{
  "train_examples": 26041,
  "input": "log_mel",
  "spec_augment": true,
  "targets": ["voice"],
  "norm": "batchnorm",
  "kernel_size": 9,
  "mixing": "cutmix",
  "optimizer": "muon",
  "muon_scale": "match_rms_adamw",
  "momentum": 0.9,
  "nesterov": false,
  "steps": 30500,
  "epochs": 149.9,
  "warmup_steps": 1520
}
Rows from block 12, named by matrix and row number. Rows with one number belong to one channel. Each number is 500 + 50 x the weight over the matrix's rms, rounded and kept within 0 to 999. All counts start at 0. Numbers have three digits each.
# convs0: first width-9 conv, stride 2 (model.blocks.12.convs.0.weight, 288x192x9), inputs 176-191, a 9 kernel for each
# convs1: second width-9 conv (model.blocks.12.convs.1.weight, 288x288x9, transposed), outputs 184-206, a 9 kernel for each
convs0.2:463517526446477425458459478414516449516552539616534627533593500527512487396441402460441494510571492576485530470499467484453484466501548429513499507536532542567504586526489491511530621554573523500532568539494540508576515498481580522494480523538393463504458443447479531516537419488501564530528448508530509587547443437459484472645613458497483472483478537470525496543515526542490476491511432399547430468519567558524446452467577546549533
convs1.2:403507498467572494512454293510504546528560480456505549385553558527492484474474503572628528571583462477530550436494489506504516534564514459330426496464487455485478334529586516358411520524473512557526523434466465517462535561521509499483465436445432422400369444512530540548563487518467486504497491574491517522588617592628635599453424430525539545438377376476552540489474421512498501525555517475493571548498503502529566502505566476402421499525481497582577519480464510521579608537489477428453583590572511509462487414432410505569512468524478492536518537518551498496481518524496508369448483478452481485503370509536516523445491530
convs0.3:500568452527493496554550499573543614604550546520499498465438452473520479529423473481532479500520442487447463556502498527475446469438479425440471447470463582436496524421474489584535494453473406480429547516530536559525489532557517581589505503424504473491407412506368317465471462483537429462478454445501548436520478550510468500420449456433430463449492501585476574536558493496434471465523464552457525521514468507457421445476551502513500
convs1.3:589456399439558544507521537493501469495508515501518473588475443481528523490587618379428473433458487564549514458462429511468466500506478382471537500504513472454438478400429461484514494550557517444458461542558495479465476512509464475514519538542490452504525528498495465518450467453483510526499522479606597555528542513496470492439458488544511501505443442407414505498465440472446418579512476540553472523469472484476492524498487544488482431422440454507502502482553527553540514560517462533558478465499500556520499471506519545534506485482490517514472426392449496447466476415446513556432536592610500423596602547530493548512511497
convs0.4:563499526421471468480442416467537449525506539539451486432451446509486533498470427489417463427489405514477597433475505463478480495435482530531509526512528510465515493472481454469441418385428551480547482479493575495448458440512464523481555479484445453475525491469454555554428463516482512432456481521533476579452470465510459482427495512470514483529489499497589514571476519547512489441532464529485475464471518515455451491580542572608590
convs1.4:464487494455466469469414417411452444498540556500496495488492513509487443442444465486510510516516495495471501495497491502470457479509554553572566517487500514474445538474412386436452422476452440485472512492466523502521453452509496531488512516491540490490524473464491517506519494473521506524527521491472469471467475493552545565543546546519511498534542480541562523505471492503524493568520488494505487488513477538577531547560531503489531545558543545558527530522466535523526523541518476471453484518502504538491521497531457460508533528507493498481480495518473505469504465426496497510443470480483487490542511491537489480462461437
convs0.5:578507559491530485486488519546645533615446556429487485492565497510530514576559612636560609550468511449511450438488439518524511501496503484504582479581555494550448472504547532567545516569548537486514491517586531586495532620534577468507439513481529526496501535511457472528623566574535580515524537490478375436356413353423444524460435450415466415544458522476490492522507538490436423434438440523516509540540450447439462479493503501555459
convs1.5:503540559539560495518487441527531582535489469470508590594526555500457417390474411463497572517530475502389298466432401397413460458491450519444441502522472491564661388392464517519514535585560548535565504481478524486493399552562542535493543524460470468489483493492501472526458554487458518519549541566706607532520461425455460407396516529547481536484453362584454453470547548513510498436469478508528458415438401602526480545473527509550608523541549552577562575583615470515527508570524449467505568559544511451481487450420485451414435523540547604627426460478462459420466463530493497543512466475490462544448508493482554560530556535
convs0.6:453460438434481454557489561475547515581451516558495492496466406387371417395487534583618520517392488504516531488480465469436468529530512443510516491497489538539566356383421427398454444461551447463495434515496560476563559544439445396438489513548538511522519495375517414556551574534583558550547590607563588581560567539556541466502578538591493435449505479466497504531529552512519514427558573612519582537643526534553462470476561556561611
convs1.6:505504460485495530518426372565547471481515598573559525419377479513570565605601667379448515548492487458514553567488488501449474477467530553540491478465533505465516507727777653514494379427484577538469442438484511508476617626574530558533467493516431442464497534519541536536563513509485500509511548535534489496475476474492501517533581543519523503446455543521554585551529538498470517451470450421481381379393395511486519508466481490521498455459451439516475426451433547574470498483463521526508511447413466500539530533517522458455505477494477453496503489539515531529557653644509416489436527492516450445473473459473483506521476515
convs0.7:497511466561493543535581524476462461447475488551503505521449474448415476476566556566534481523486502507555531487475430464458469514521537474526503479547463572531537635589610549522548495533473516514492470550538553530483453467428443421475505509490621607660595476429427380312595521523551501569584476548468593433526450498464440473502507547524495472432374358551501462503542553582612580454485438445497479499484521558556553476481471420412314
convs1.7:512548537529555649590555549589584504517462465494484498430478533545601562490467485498554585655605566483387369511543572538510451467424345463447517548532493496517515637570546556613586435384418549524515464448511447410453471549523522543521551631610412413389452455523535502481457484518492572576567494486586510531591514430410479564490551571547596557509568601473575513507512486435437491521544520494452420453483502582549524504465486492452527575544543565575520438462513522502441510570570535492521661530511490468512521479449436506491446447435508557585560570568550489457428461472382433431492453480533553537441495557498542628565545578
convs0.8:480498526544471522549504548436426523489518542437518409515544536505482499514514523413468451488465446521473458529460516475566492527542501456526428487547521538539582443557518543462544553567487492471479491481525492528534491465422521474550447540514492446549467567477528466457513482534458575536484525481521476483489506526460551479543511541517591511523481441480520494552559521482557479522428416527504443515430430546556542450432434420422408
convs1.8:529538580547519503507499520507513553544518518532524523484440421504498543474431487393433510545515492500503472542499477537519522552536462522581584480488556529479429492418457396438467489492464546507501501547532530552498585509519503476507531512507549519458479504536489530543451468501510541561475479432503478439453498544537530537519452398487502559551508455573471499478442471520465432461451475494451502499415487498473481515528462475463437534507495496479474529593583432509538494467461533514474510543500450443442436508597447487491480475487466442455390478459487512500482482464484527531508552549565542483527519484518545491474490503
convs0.9:542571509585511489477471529526486516473545478537541519409483548534515536431499415499475479470459491471466487529536528507553460484588541519499573547565456515440408425483404457411490510584581505422510457526531527512500617594518564481494495462497529513454430462434453431389347510404501550501487458415447519504534457499428474479518429483399473488486450473491447449504522479460487447492449494485541528580486426525583544589521552550549562
convs1.9:420440467479464452469435428430459510589535455506515582549535517545549535498456497581529519494456439452441448559567513522486448476552510570543552493529561626617537498432483463481550533535427422485500480486447495490484443432450485517507465416406505507519531514496479485568466481501524509508506497449556545541511497486523564580417389469481507495537489481558546489466511483525523475507544506500525522537536487505464530577519509502499534600597603567541501548531475542513534500505478580503376459506518509533544526525566453510442449525514502507518445429448440470448524556524434487546580567490508517489580537512498524493479570602
convs0.10:477516516536572595555541600539510521501570538584542547507477505554554613620589523452510404492517475535533487491478498479437455434470414440560512593486485487487580482490467418474395389376424391391394383436431478451476500522401477418469534587621459521506562611580539400405456421537443509456425445485514471534529545532533460551455367398428520562568526463480439475436411379509388524475484412454516458471434501526477394415512610603642591
convs1.10:415364482545539552508515474413466503472492443468436381588548431490541517467576675472424392385480476370386374472478446432440431441481518471494482528528587585547489657542501530499459485436464502541540490503470461423427406455440449468528538514361568492500493494466475493519505490487527485449467486454281321373455450409458478445477506484490441400424431443616600557581515460489456372512476459502498468517593546589551553544471453526417468533528532522457450445451537431538549538495451468432460527536554588586571520460460467496473449490506442513592571530476454415379370363302468539569535489666602460394520429481564524497471422482
convs0.11:592603577545491544531504444582531539564538594508556526470450439443508466508482488520505492518492547460574532513432437469504485532522571470484543594580583534525471539455477437508540568542509491515543502576530609601582597516529496451456483463492538512510477533514574567499397440465499546547544466528534512561507470481499476550408516515504537495542575531516484500486531555483506484498546532507524562480501477323411418423436440415334466
convs1.11:404459486442434483544514543485475462472458478483504462425513509523505465471499542680683644561564520475471467451466437452510546537585569432447519457371410472454412563468416444466528559592517422543562533480536506526493396464471473468518496488518506533529530499476476562572483571506461447503534470513462474430399423478474481458465509462481549531524558530381453494483503543526541583440476426466469460498500500507521516467461505520456493497490509499478444466487527418442460437428455519568529477515529532531531527448386549522580515510512480487501510481443426466495480514462479546513446430461477515450492467504488538561513516496
convs0.12:547546447519461385443457484514510474449472499517540525565504460409411458443458426518536469508405412462519498588595551655681596544508504538465525448528453471474512411505582593546481475499551467444455529533573567494587502591535456368450382472467415416475505556494529446489552454488409505494574511577496525498430473498496494499568562590585522534540511460510497522465458440598594707553538506577453567514503395346454515504495492574546497
convs1.12:457632451439422402420499562613566541546500510559499535331367473539453507442416479514523502528402386422528562533543471571518539468588562523531536404374386477478423477503538564489519433456491509574590535521471531476469568491543532594567484495512446422493500487497523469437562524535432469497507499503497576564533511496441481477446440462494489488522513501485424447481533518470492609427458394445441532520511548419470444551573513542519477458481534471472544572576568582559569494545537562447444557478501534569546521492472405384446460424478531490589501560523552568543575545588480433399528548476529567523458543599626544517571484491
convs0.13:450505541565563560539599564490496467484540501562519518537528421423348433508551590472478498494588526606503486448507533544531517482505527508524456482499486587532513471492472540608505560576615508481480511470460462376394512534472510466463462520489480478588543634464453508480512446471462585517421493403463537495526586545534533524477525447418434504589590472552501535516503527575539490549456445427488514476494547388392503445474538472444418
convs1.13:486489544494471552509488528558533518522482516510508461407517596584542487489563533481554473486501477497569596510453547561509457545599601551532434373471484484559564573526383411495470525456413536541510511524521540445498461513559529544495459431417513500505515502539484438488492469453462473469488525532638609577570532495525572566506553533423405481537515430403500446479499478493496446504493502539497464540527587525486475437518490559501527453445491477494478484495566450450420518484450445459437476509508597626602540527411505537522460496526457433387504500437555490433467495414457504486511497487550493431515473496578518521450477542
convs0.14:510527492493507468508485468524546651615517566477588537565462495439471486478480419435509477482523401453433513437470415524480507474542538393422486419451421461462561414472516547501553564587542479483583455525515570582522451468480442424389480507549500586596496508415436440459428495509566562543517492537469404465505476517537501556375458497547548534577601602382382500490483489568564561468430496520571462457466477606559415399402500516494427
convs1.14:621486453451345416471382467574579565487493466457479479524461441512507373366374348391427433379391398429595535497482477522585549521598512471283379614663542511604616436372419406357413517544556558446445497457444552485457556539533483455436493456451421425418447479530545492515511468416536580516473521485571573547500431438441439398513558476521538503536520477479482560586546504536519495419508622613554520521479544455490477452500495494544468472540577504498527515572552508444476460471471453414449489483522518516502449449482201397505546549535511608576321422486524497505465503598422478490460563588487451496447523598559511489453551503
convs0.15:466479470446392485436506388539472532503497533564435571475480502511491521441501418453463393513400524462544578517514521481499463497591506438517523531537568511483574461477429495485570530460481468500512535515571552529578392418423448529489467433468549363556481587550525533586478451481488479478494546491595499539500626540551479587573526611523565492555483551361385475435536420483436439490534554512518539552498601417409515548512480459412371
convs1.15:375464443423452474523609541376474437457515551569542518616603587535578477377409469402537596638561531531598631500530655607542519505422543355451462689471335571490482459495403615603483596535441457512438469552489484546626546491538456436503499476543572570606587613504476583571508513507475521497583575480572508508529597656522526566459474448476467416460577542679585577563565498473517535540442501556557537495479494574512507524503550547497501538591564413448542473415256482465499551493583552601602496476478491518515451467415439506578469470507588527531679495496445457495494523533427421505525499513541505419536528545509481474570457469
convs0.16:546539506529514485519532460502503510465477493491486494430436433468491547471486495500468423502454475487482534487487477456488526531518523484439490440511525485495476531487453396474486489409369442425407433487447457461524524545546561596527588517595432489447464436473498523425401430443439487516578433460552484544473515463426495510527506558487494448552514564479461477467483540590555558470470437487521486531417503576449440459503523581553578
convs1.16:577494493469458500478438409473521545507515519527515477535531566555539445527527506455511443438539573532506508456475432431589561514525507522529553501550498491531541586559515491439425493596551505471481542617567528508518491471512527533546589529574422468557581571583537482403509544525542512541520517558556511451467497532546535501459480520535554518501499485502458431467512509537483454516532540540504544502435483502483486502481506541511482483519518515465444483515580546502499477530514490452437482541544521501503505524530533559554525500533518502508518460430497467496564451422458473431502547528487444564548504518521477521528478432
convs0.17:569540591540540545520502531565457477525510540439480457586566493517472594562641553480500551513497508440479491555491467457488438487455527437425443478469466458487504591543498453468464531539545578557569544524519432435408497519540527499527508470553571549492476502507482492482521506548438453474481473503536541591540530447567528510485458491484416434459541544468487460481411494439438492508502504434448537518517516467572508538440414375478510
convs1.17:508443473501488508502502512320434484507526503519471462441499563550525498470449493678647558478464625567500433574512456409416470468409381579531539460540572434547649471450502577504547501452451545545545512391443502560442405467499525476484545496487541501483459459489540460444434509474476468457496531521519487420408510548478461510487454520478476506502505535586511513532487526535513548485491421402425464418446412570531547552461482569491455433489493480494454474462463489536532490461509510552523533506519524486485500524521483463570562572562556514568496540477491465526486524459542532485523548532580529548388396501485506536511561593
convs0.18:505493484466502526563550552556497541553500522492491551546526479470469477451429406449466507458520551539566612515437448444451439497456477596462501459484522489572518521579519563490534472392382563590520624540557490561466625537604526547481478416454388491383484396462419488388478532492492551505492435464567426457439453523538591541576570532472521449537455472553522554478498482557455520411462541477551451441434413480545504617512506468523459
convs1.18:496500500410410485438403383420504523509475501494478483616557520494471489529575572429415395398448443504539476547476462494533549542526570558539455441507538473555525476531479413357343519455384537467446475468478464484495519521485447516481545490436496551581542503476487492471513528481517451457459473410524480462437457487500517509414422486453415375411399411508508477409442489409456471557576621603538514523519510509484478490525514515494508507544522480480506509525515555511531541510517483488465441501540560532490527523517470494483443496544483497463439397430415413413429461456483477463498496462441426473438433466448454534584572552
convs0.19:520574597509519519473547519536549523570471477454419449515462521545552505478516523457573490541492472463444507422472462513447505477542532642567602526491472473504571513464427446404515536536519470464481534476466402418511511494457448424494517555534521520529489423525547561587542550514523456419487426531503517423526498570534566479523467494403502519429459533494468559511509516532553568525515484531517522533491518471432463425494520355380438
convs1.19:537450496525375340423499531508542595537515492477486507553488534513507529467512596463515523507527589541487514491521581486478478477489470561498452500511498527481667414385548617535435448450483501451498416480451415555562398345509628576506427463485507537473440535527511494527452543535449458464574559589601560474453476560553608649574569482506504443460420334606603478460480494464391385523539556507460439480478433449482556592476445546555459494534519541543537499498520528541563540489434542532604532501465477481485532540499538479515493529563595595510472541482481437474435446539486447457615607570556618412614454478551439478492439506
convs0.20:526493479488557510576547465500473501525512539416554473501493582525521566547521511405447381473502452551464550523475526556555463493480558401463452502468499612498552534422466480464508478536499541516503473452485460478564425384499471559529493493502510444541501506549509562455555489568463538537531508498578492467519524523488482454488513448424486473513434497432468477537480529464446438502536491455446511563480500541517448439524496480520439
convs1.20:539494441493541537505482440487511482507567535513458484494497540535542514518496510537538417347446452504511481465515533507544481522520512424440455470499524546509464539539530537473506515488461443471451495549555509461453424434479510497481507536522490457469462499519484466475525491472458480510488459489481479509556527472485493472474441469526518463437400407551529536522481504496479462512480491485489520551550523543552521466475510534546527559520513516516481471479509530506521509527514520529479515514521526483482514489505622571537472485452458457442541512498448422470457441430474495501525534542537504530502507508483502461447462413
convs0.21:539541541519433488466497421559593455504579570509462558431536481478370354450453464413412517478491524516463462522529479536500532575558501436518451481536548481439459442465528509546661552432519493405449503549439463407427528587487533476406463515539450436520554507452450536609537532598516513452500414532478508463435485407405502445442474471544543510469477436550425453452495546548498530547630565546508534484471511490557507467475395448442460
convs1.21:471488479538491465429471412518516484532542557548601496594494368383476492585546483469501503571514543573519550507458448483516482494528506482483471548583525493554534571581501553528485650604567549480510479511465522549533450549513527517529485532508446476493469531549555489499460571466509464506485433434519517440435462445446474490477467441451476522519571502477454439518528492442431462465423492478524466499396420565561526473438529498501579447588614531564542513514536420458480494516539409476546456491471562567533553555504427444474537554557555496441525477601448481536376472470478391517581520480501531542514508518522507496492568556
convs0.22:490504528492509443536481541531497534520522510563530552532497523531495460464507516466482512485463492496492526493506517499526456418437454454423516506473508484491495462471476505509450469396428436464460485437492473441489473516490491524455499409523545477515458458514511488442485422513504472542543514509511536507461491454493490477388483507508508487436445438518482445470526449530473501512457481516487510521515397513501506448509563545503517
convs1.22:465484475487475487519520473490459463504530510550521530473498514543508468446500507470471531511502555554557534465482520537518452477546554535491512504529527506479478569463444429453468495516425450521535480467498463485536504459462485519510527523518466503484472488525513534565475509497477469504532514477545548535500493508495492488496558558483522546538554499522514529555520481497474480530477471485469442464465437460470497515508541567500550529543552505493481515496468489475512476517533529487525461508512515501506498488491566563511468492514490460477505456443499462474493427420481433426460490486479463444478472525475428428453480477
convs0.23:492442497472526531470512472514507499493469476459516527493498483480491429459455515535490417511381523468536523546510492501446557486438461550537522550528493535482533506497515516486490525470549522522521527497502489524472413409440465475559501500557605504516510402438461415500428499469465428462501475537422481535499491479463561400457397518496444529513580546456465455483547496538465516473539519605464511520527458510490578491538560535535546
convs1.23:521473479479495466508479446450454477489574597601541569465498456467460528525518539348383428551580556512495548488521532495505524513573581559550519476462503540528570516520490496510484423459448463500565563497494560593563540519491509509490444501564499493509532520498492443416529509451496520470501616576531459439487554553569572572538529459513479456429458515612555518519479499525472530443445481486488525500514521616516449471505448516503449504487481489495466501471429493524475488536585485473512559535474465464550538498424426475501488520559533474529446516492516466504576559542440453485419493479485487510484492524476536497468510500
convs0.24:470481426534457545460510440559510497555577545524548457484498515443410374372422521498556457519518534570606562533591519517492470399455387440486466534491438499497480488426431473510480461460425496543474490401375397482463479430449456386433422448414635565536384422498594543605609584589412514435591480519557447512413526500549649583458531529460515461536530574497458403565507611528514512527542508543520572541510432502506519498495539525469511
convs1.24:484505469495490572471446467449462470478478510503527485503525366372451512475443462417421391353387465491476562571550566567542525505510517398474575545480462509509522684694548437427495408468552498521545492517493461469490479541482489499535537538553545528527556501481549518483481456437509551496432506517634624607567480455509538517530517470471493407428557561543548598520455457509473459512564556537459484510502454537497423421464510510461473567546502510514476519468455542484494513570573510479469380451503501494533559591558527502444424458498538463474401479564555505455455548487403462421491493456536531499521515509469449524564548498
convs0.25:399530457464512447501516480481570559539520534602453509466481546429460418456461450552518535547508535539502499509448490458499494449482431513455570449548463475532511475471429405435498549461496468476445435480568537540543488527488483451484510445542491485510479529504430522473501500548550501497512499508480464500574462508465528452505530483494429453418521510466517548551466508529459470479528534550533493508452445585506461513513559480514479
convs1.25:443462470466511507554459420533473438466485502501456443515445454480513504519577559547513482462473489480522545492526498502497530502501515435454460530520549558566559387341433428486505482472502380428519489496505557509433489532511498501538485498529490468458490469451467502576517554501475485488484525509517499486501461488477527512439484483481506568494498517490538480498485470489454423483461473498507523554516535544551525485450510504542508558518493510495488457490545487493527546510497508507570401464520534504491484472473517522492498505494525491505480485428451514470507518476456511496517370519512455465597596599583497495500525492
convs0.26:594529544517583505540516562496556550588552567497515478476542520524485512493545510521509570517507475527458441499480500469496497505515477581532601532565524517502452489531540467492472463490433412438364525378512339476346521430534533580516530454481383454497474514402471431477397494409514462472486522490452395424366454373451431551510414427434380452358424365580602646601534590478551558438453454533518597496519544632629555496447458484531491
convs1.26:564458471533534464487538528500516526530529498504527468568518507495472449463527578481513510528522531570556545430506486534519449478452374507545489467540519459411406503550583569550494489477486540469480524560480465434471422434448464465484530485514503492564549568563616546473456466483524553529526524500498491433444466458469487564408451502522501521569558500360405416449425477468441401527533541524487506505476487552549533515543556474506485402378389440525544541535610403437509492457440454472517507527528527519479471468533485519471477497493491521456405390437435474535530490511470468413454455573575495482588580527544527497516535524
convs0.27:466413437494535504501487546509446412440510462531536521516521567537542594614628582467497483545502560455520444404443440512476493480406443479485468490551524546475463392439426479477392439409393495510476489452545535579528426523458452410446372361273520402485470555535478571443500498505572591588518447489474516521534494484472504509551522506595540556584565518479439389419507557463546473501537594584584526466504463523480391371360359452429384
convs1.27:523487446405458525506467461475487463490522483494483500436483529523517454387449561598545535505489414396353362554568567618529489485495476505449475513477506476473497491625580491421459462479464435400428519494499537493448484544550492537550518467410397414444492497473447455559366415466497471452432424386548519525520546529517470468491472436461422328346434454548576564490473499538487447527517544519522509526556524495503515502519495507545569626534472503549465426399451530505511536536505489497450441505516545535498452442449506532550476419406457476534443414500491464499444405480464498508409527539535535522525524539522556598558522477
convs0.28:470457506453502493479452488505583523524556443503584493548584565523484513544540491568503511484494397480425476488521524495521494489501441537525521539490433424451486496472440497566512481476515579537577522503442486506534429388394474451471473527564629506571453501531569492507521532554486470368425487456413438412493440426432358500496511519573447524467466508620641609555579502556501495561503573510537510456416578515516513524547641503428368
convs1.28:557540586523439469554603545471502582593585523518506516498518566536565526486423428474499564525539510481440404483477458475506485471546502613581605555478503515577569522410356439533557465441448402456530535530486456522540568535470503514538536536526537497468454504497519502518479527486515503495504470505497456423402451433442504510417483498498536513482495459544475454425508494511473528557524465413424454529519507519504493465463439476473492476473554522554558545545560540465460446461538578546500583567558528519495521536559409444465518520512526491497379475466480465446485495467431405513538583475449465531482495469500513503447470467
convs0.29:556496546516486481426495504533512558434539483548549517523548585572494495574598565488530496524501498468443476518535540544563496478424453449500507415503450503463471449452456534477521522532459658610546565581615455489419464511487481536539460500493500419490540574534546502512609487568449561448567591586537532526460542470451485513462412459443454471448468546498519457511420446403501492467432487465443421456480431593557575523506482452423415
convs1.29:516467462465533533514509523420489468511514464477527549560541579479531432437440450451428428398431536556522574475550565525512518491465514512499490549528476475527581535506474590579548509482455522536493499497520514477531522515479472474486526546526502485454439511492442454458514474515522523463487446527591530491461465444472501521446467513556517582478464479523499488501524522534550529419418475468507478457422431502536526507499505468476437501540553545498512525489454474451427461523556526526517525479463473518540489501473426482508510517509507549554530456543514449438520384525545407449511503472481454487508484506570535531559551530
convs0.30:513489516478497522508458528431509441500518442482487442462513493504521505541585556478512501482531523468436444419465495469492493506452515488482492432458508513529534508522506473514574548545587474377436445510456539521553492503492440406488466497567474514489504410428520576528515520485564518546466471469478450448513411521482507465511501443515463545518499510473471530402496539454485414534507485514548501493525533478473477463488515542495533
convs1.30:552482480419411479501527479509515493503504474505536550490480466519513480463487449471472442469479410421400380520498522561508487502520562518488478428435521535530480457443475475464496521481512513478526523535478435449446512520468530507526503506502482454464442418418432466521551526486471467437418439526554526503532515503550489498522479450530501483439450424507569527509498490523485443576594507484501544529558543471491461526543465459456552568519496519542540503467471480468483496524512514504503476486494526510486505517490574553497481502486464473446482434451452413457433441491440443492474502473530523477492527513512494486493468476
convs0.31:502430475454480469447511456444471541488542583564557604440502464491433460519520553456409487446553499555523433443440453419460537426517513490509411463426554473545430614573661584625523500503547580607559587542561501528422361399443484477497490515531639605565532620529534412397548486589537636561652525567463455496398524426543546605590487599563621574600596568474467484536461591549640675471429573518529480507538430570627610626498545415523412
convs1.31:477424432502542453424514596413414436504558552547525559491464566555558571594621575446439414361413496575618638560536585535468505472495482506539588519531500497551590427355431530486468389418438468484588529433477452439516713489417399471468437474487540542523513477475478466497516475465495500507467480491663563505493534506397365485545466481455420492508510508496488453440489531503492462501487444487523499465439421411451492477513478470476355455468471447423489524541510567510482496448409418470496429490481589590579616611628605478406390367358455449324424482507497532532495456527519618483354433531505510529482472470500452399485504559
convs0.32:458472519552454459466493412533494544439482487474572499446469461509481531483517512592580593549512477526525522471527501522473418527473491443530541535558484437521464543457422454473486459518586457502470519488574524594475519540551602514508475493537510489485445550447524508560466501438527434495539514500494506498468496477422462533549490455460465505422503497481507533531515530509497423519518519517529607498515543538617583539467451520616561
convs1.32:537487490567563495451500490439451483480518466503512495508463451511466487533540551526493441455518559604589531484504458491586538515515521555490497469547551491458433578567522488493497517505481583545485475532543518512505459507489509457465481486458512580557472443474516473490561512512524533476472470484567561481443470501518475541469495529506516467546525460428437447450478530524541569517480506494460426486490496503480482494509538532500512478469488470485447482552628514518528477502474424441475468516504539536503490522578566519466502538509498531497469407480528483517468428468513462439501530563507517516530506500494461493492461412
convs0.33:505409551478568502473479491484564502564524469493426429616623597624486402381464529504437565464525538492534536434494512523485543528551505604454451463474476546561548481529454499521520543525560436411457463503545557474492566464400412439484504500483495361408496492496541476473482514585472533502454499444401470409388426445453504497348374436433527508511477463471477464458468449481465522429531539529512551572490512544484514430460361451487545
convs1.33:687536466601495423478409417589497520524472523505443482510499553501504483458449325473422450437410430473498548477469501486529629573473430431302349730778492440600669448546533417393495507469550533483522500540494514510585738685524505452478542566491419391408377515585504495481452465456477553535470532599535589593607509438430457390459555610587541586612619524406435517557586609565573509330424624616534589560528555507560457423465480433518439461551536507472502508608686509487548532539521473526512596576539480494502461493482348488473449433464534547586448512508569640520437512659559537547532457518594518483513584597626564509581604553
convs0.34:550484526526532492523514516545519474487557521481510530442461543486537459544528554517540581547497483488501507506512512506515522540527565565508548518566483462414464512577501602588567540550515484497551529504530550577533552517502468528460465505489488559509543429485462523555535576504538460520493490485462457428526440499448467538525447470494467516488466516473489516551478521492472448565504470530536465546473539568539477503463493547548529
convs1.34:564556534543523549500503517561532508489500533557561571435486479480459476439492499431495495526496516514435382560532511491483468504520601469450476487465447527532492412446476475565560494494566397434474484529526519532597502473467496481493484530543427429452495529497521499491480493466495481477517552538455487485516504509553559575549530492476506513526489493495507506534485510519528557476505509520542571564595513521503493470499455487487472566568525527540491482509532466513529544517528516543541554519499535547522482471437564508509554539505477428388478492499502453492477556514592517486475507568530449456516542529505553509480464496
convs0.35:454468566484569498529487543531459513515615567501556546453487477510453467470424458506449515453537565532499563505498535482559457411499507552589522494474511526517478535525549551481492436513497549585500582480472465513517503504504523559511496508488510456512530578523537461425491568467457542487538492480468589484527528560476503468558498590536585584471518419494429480562512579499513481477560531550538551409497451481441500494499484488494515
convs1.35:477568558545553502451485529537539508481471539503513491395513515530532562570552575533608576620568491473460476536599526544490460484450476461476418383405453544522522632543477536487381478493493511566537561520521506493526536538502454532547564513543468467481505551567547485526504512471488481500521515471524497498504499465456459508534528495575541503478526542357327476536514483449515583454515542512397400420436471560538516498519500496512562520496502517469507529521556542518528482522547530534538680576544528500507491499525439439479475514547582550509529539475572553581571503522445430501517576509517497460403459524541630563539552535
convs0.36:514519569460582486479422494442451481506519456418488543460435443488512530520480526626522531481470481492514454488510454527481521515549445468522561570473510542537489483601543502491539576536535495470566536540497523597600521436491459570518518508514476498483493481582510573566600528499521486534504574518518575501548420495510503474438421443442457463437482380551492473554563504491572548513418521560545538448480426530537513514494535538521530
convs1.36:512478463506540549528472543593566461424467498528518523448420466482505568520485470427533499496493539531444406512521458486531466480498570480448500458448560518471414452480532573467486524522531435409485508510602495470472537577543505457512491468552481496461491504461478477494493516493472479515469428460445492495499475486527547562468451447458480514547543523439488531573532504509553516478486529478530517556504494445530512469494497508485473541490498504495494477474473543546504520494579537516498477457534501495524483479421461491512547554502489430427562512504450394485436434545544498509555551432459557450465468509493535507499472499
convs0.37:459453423491457440449533439484493419499548476547544535476462514504507530558525573528452451516404537474517557466452484562495471493513536354476576611583501499478521535483484634591558537588634538431493535556475457451576446498485557480494553530555580624449507507522550518527584656499538464474520500536509527554470490510475481462482523543549521466474518611515519515587585587529556457553439430551556492437523497552463516447463415510460537
convs1.37:485515471470545558451462493640552527476463488552463429585565562618629506546495500481426465496537517477460462596597442432455492485484460525393589580502600530546458392468449458419425501550550611582635503393469474522395625593481513455472501539590516557495440473483515498540448476466479546478472410399529503500488621580555622562536514507500508471478547513724622563531463480500460592455471553555525493523518470490501510532525477489527471562509578462458484553496465544612548456505440497467468405404431402475484494473469427515594592579600571594642484490539427509483478515518370522553450524521476432485418535497474447527569541554
convs0.38:482503492513511509472442489526531443535461561503529505501453465513521513497521534397452420432540502597595511454461497472461488531487463567503469472506495528489463653669531450474489542565572480541536584517592630620616486509502586477564538558555433517496484487554512521582510485528539515526510590514429431461446563504450524430484482451508510433447478513541472473454476462488496466490539461472473467417555466421491449541507541500468438
convs1.38:477409485497535570526475515488453460475527474504494466487505500507485481557544494514549458495577531501531486360435478529571552587510558447467504472409479555592556573402394465517531523506565418522585538452478523534462434441447441413461454430458521482461503550531479477437512455462458468511474550574458413443450467447475467492515484486559467479557550506456532504523490483541536586476464478433467435357453415448464476521528494486571530460527563508484497497552527503484563536562539492527486575600563526494540511485483435439490501490494489536548559521563477488488489517524424449502500554518458514515471438426410496513513469473
convs0.39:496565536549507455487432442464500353493498461490527470504462433391422424415481526413457419504471478502405489494512416423439356390365337429490451503540520550543598463434451422405370411455562516465500509436395446513501522559542519536518508536510542495485537489520458457488425456450474442453510441457539493510543528465509481471529484567530511480448525507612543550537604528554538588569459528483562535428421422632578491464451520525576534
convs1.39:493446500556586565541505449467435465500512519523520503492505484518495485463528525388395473503515528519522517456514491481467468479533570518512520507554555518555583520437450398393425460429389419446433434477542545550527522562555509495538578602540474532510513512494498518510526525500506482512514528536479477487493528525541550532509463501483503502529549491576549552534525477453441408516502493533587546534494489544515513502535539516442518582576540526508516452446496502518513500568519527537536436441466507540502534546515544530513471460463470478476391405414440446505501514495482475447441467475478459461533494505505472442452482515
convs0.40:563543491592533566549480504425495558523474552445524454492516520544564568542563528470550458489424524415563463554558502522490538551582497457455398515434517516536595421490501555541503511507530529470575431512457503477476446502531488543494516521507449445469436469429409372455363424427467408465475496510498547525575551494551351483562507494453535507552568610494466483505459515472508487544489500465527465450559487488496538577506527444503534
convs1.40:496470555569534542463441401513484440451485498487536518437447489565540481490539540354408443504600595543551492504490454504512522502437454540514512575538544550557605483530580518517479456468515511510518486529520535514495529527510472517539521559560550534489535520476528549558477507491452486496483508528470459440462519509527535577530460480536490444499480493472457497516521533510445431527539524493447437452456439439487491510525535533474455561499421442505508516500423521498478496551528471464404471468498477520518553572568509501519525482491488505525486540494406451441401503453415490412436503532431435445530482451431403421464463414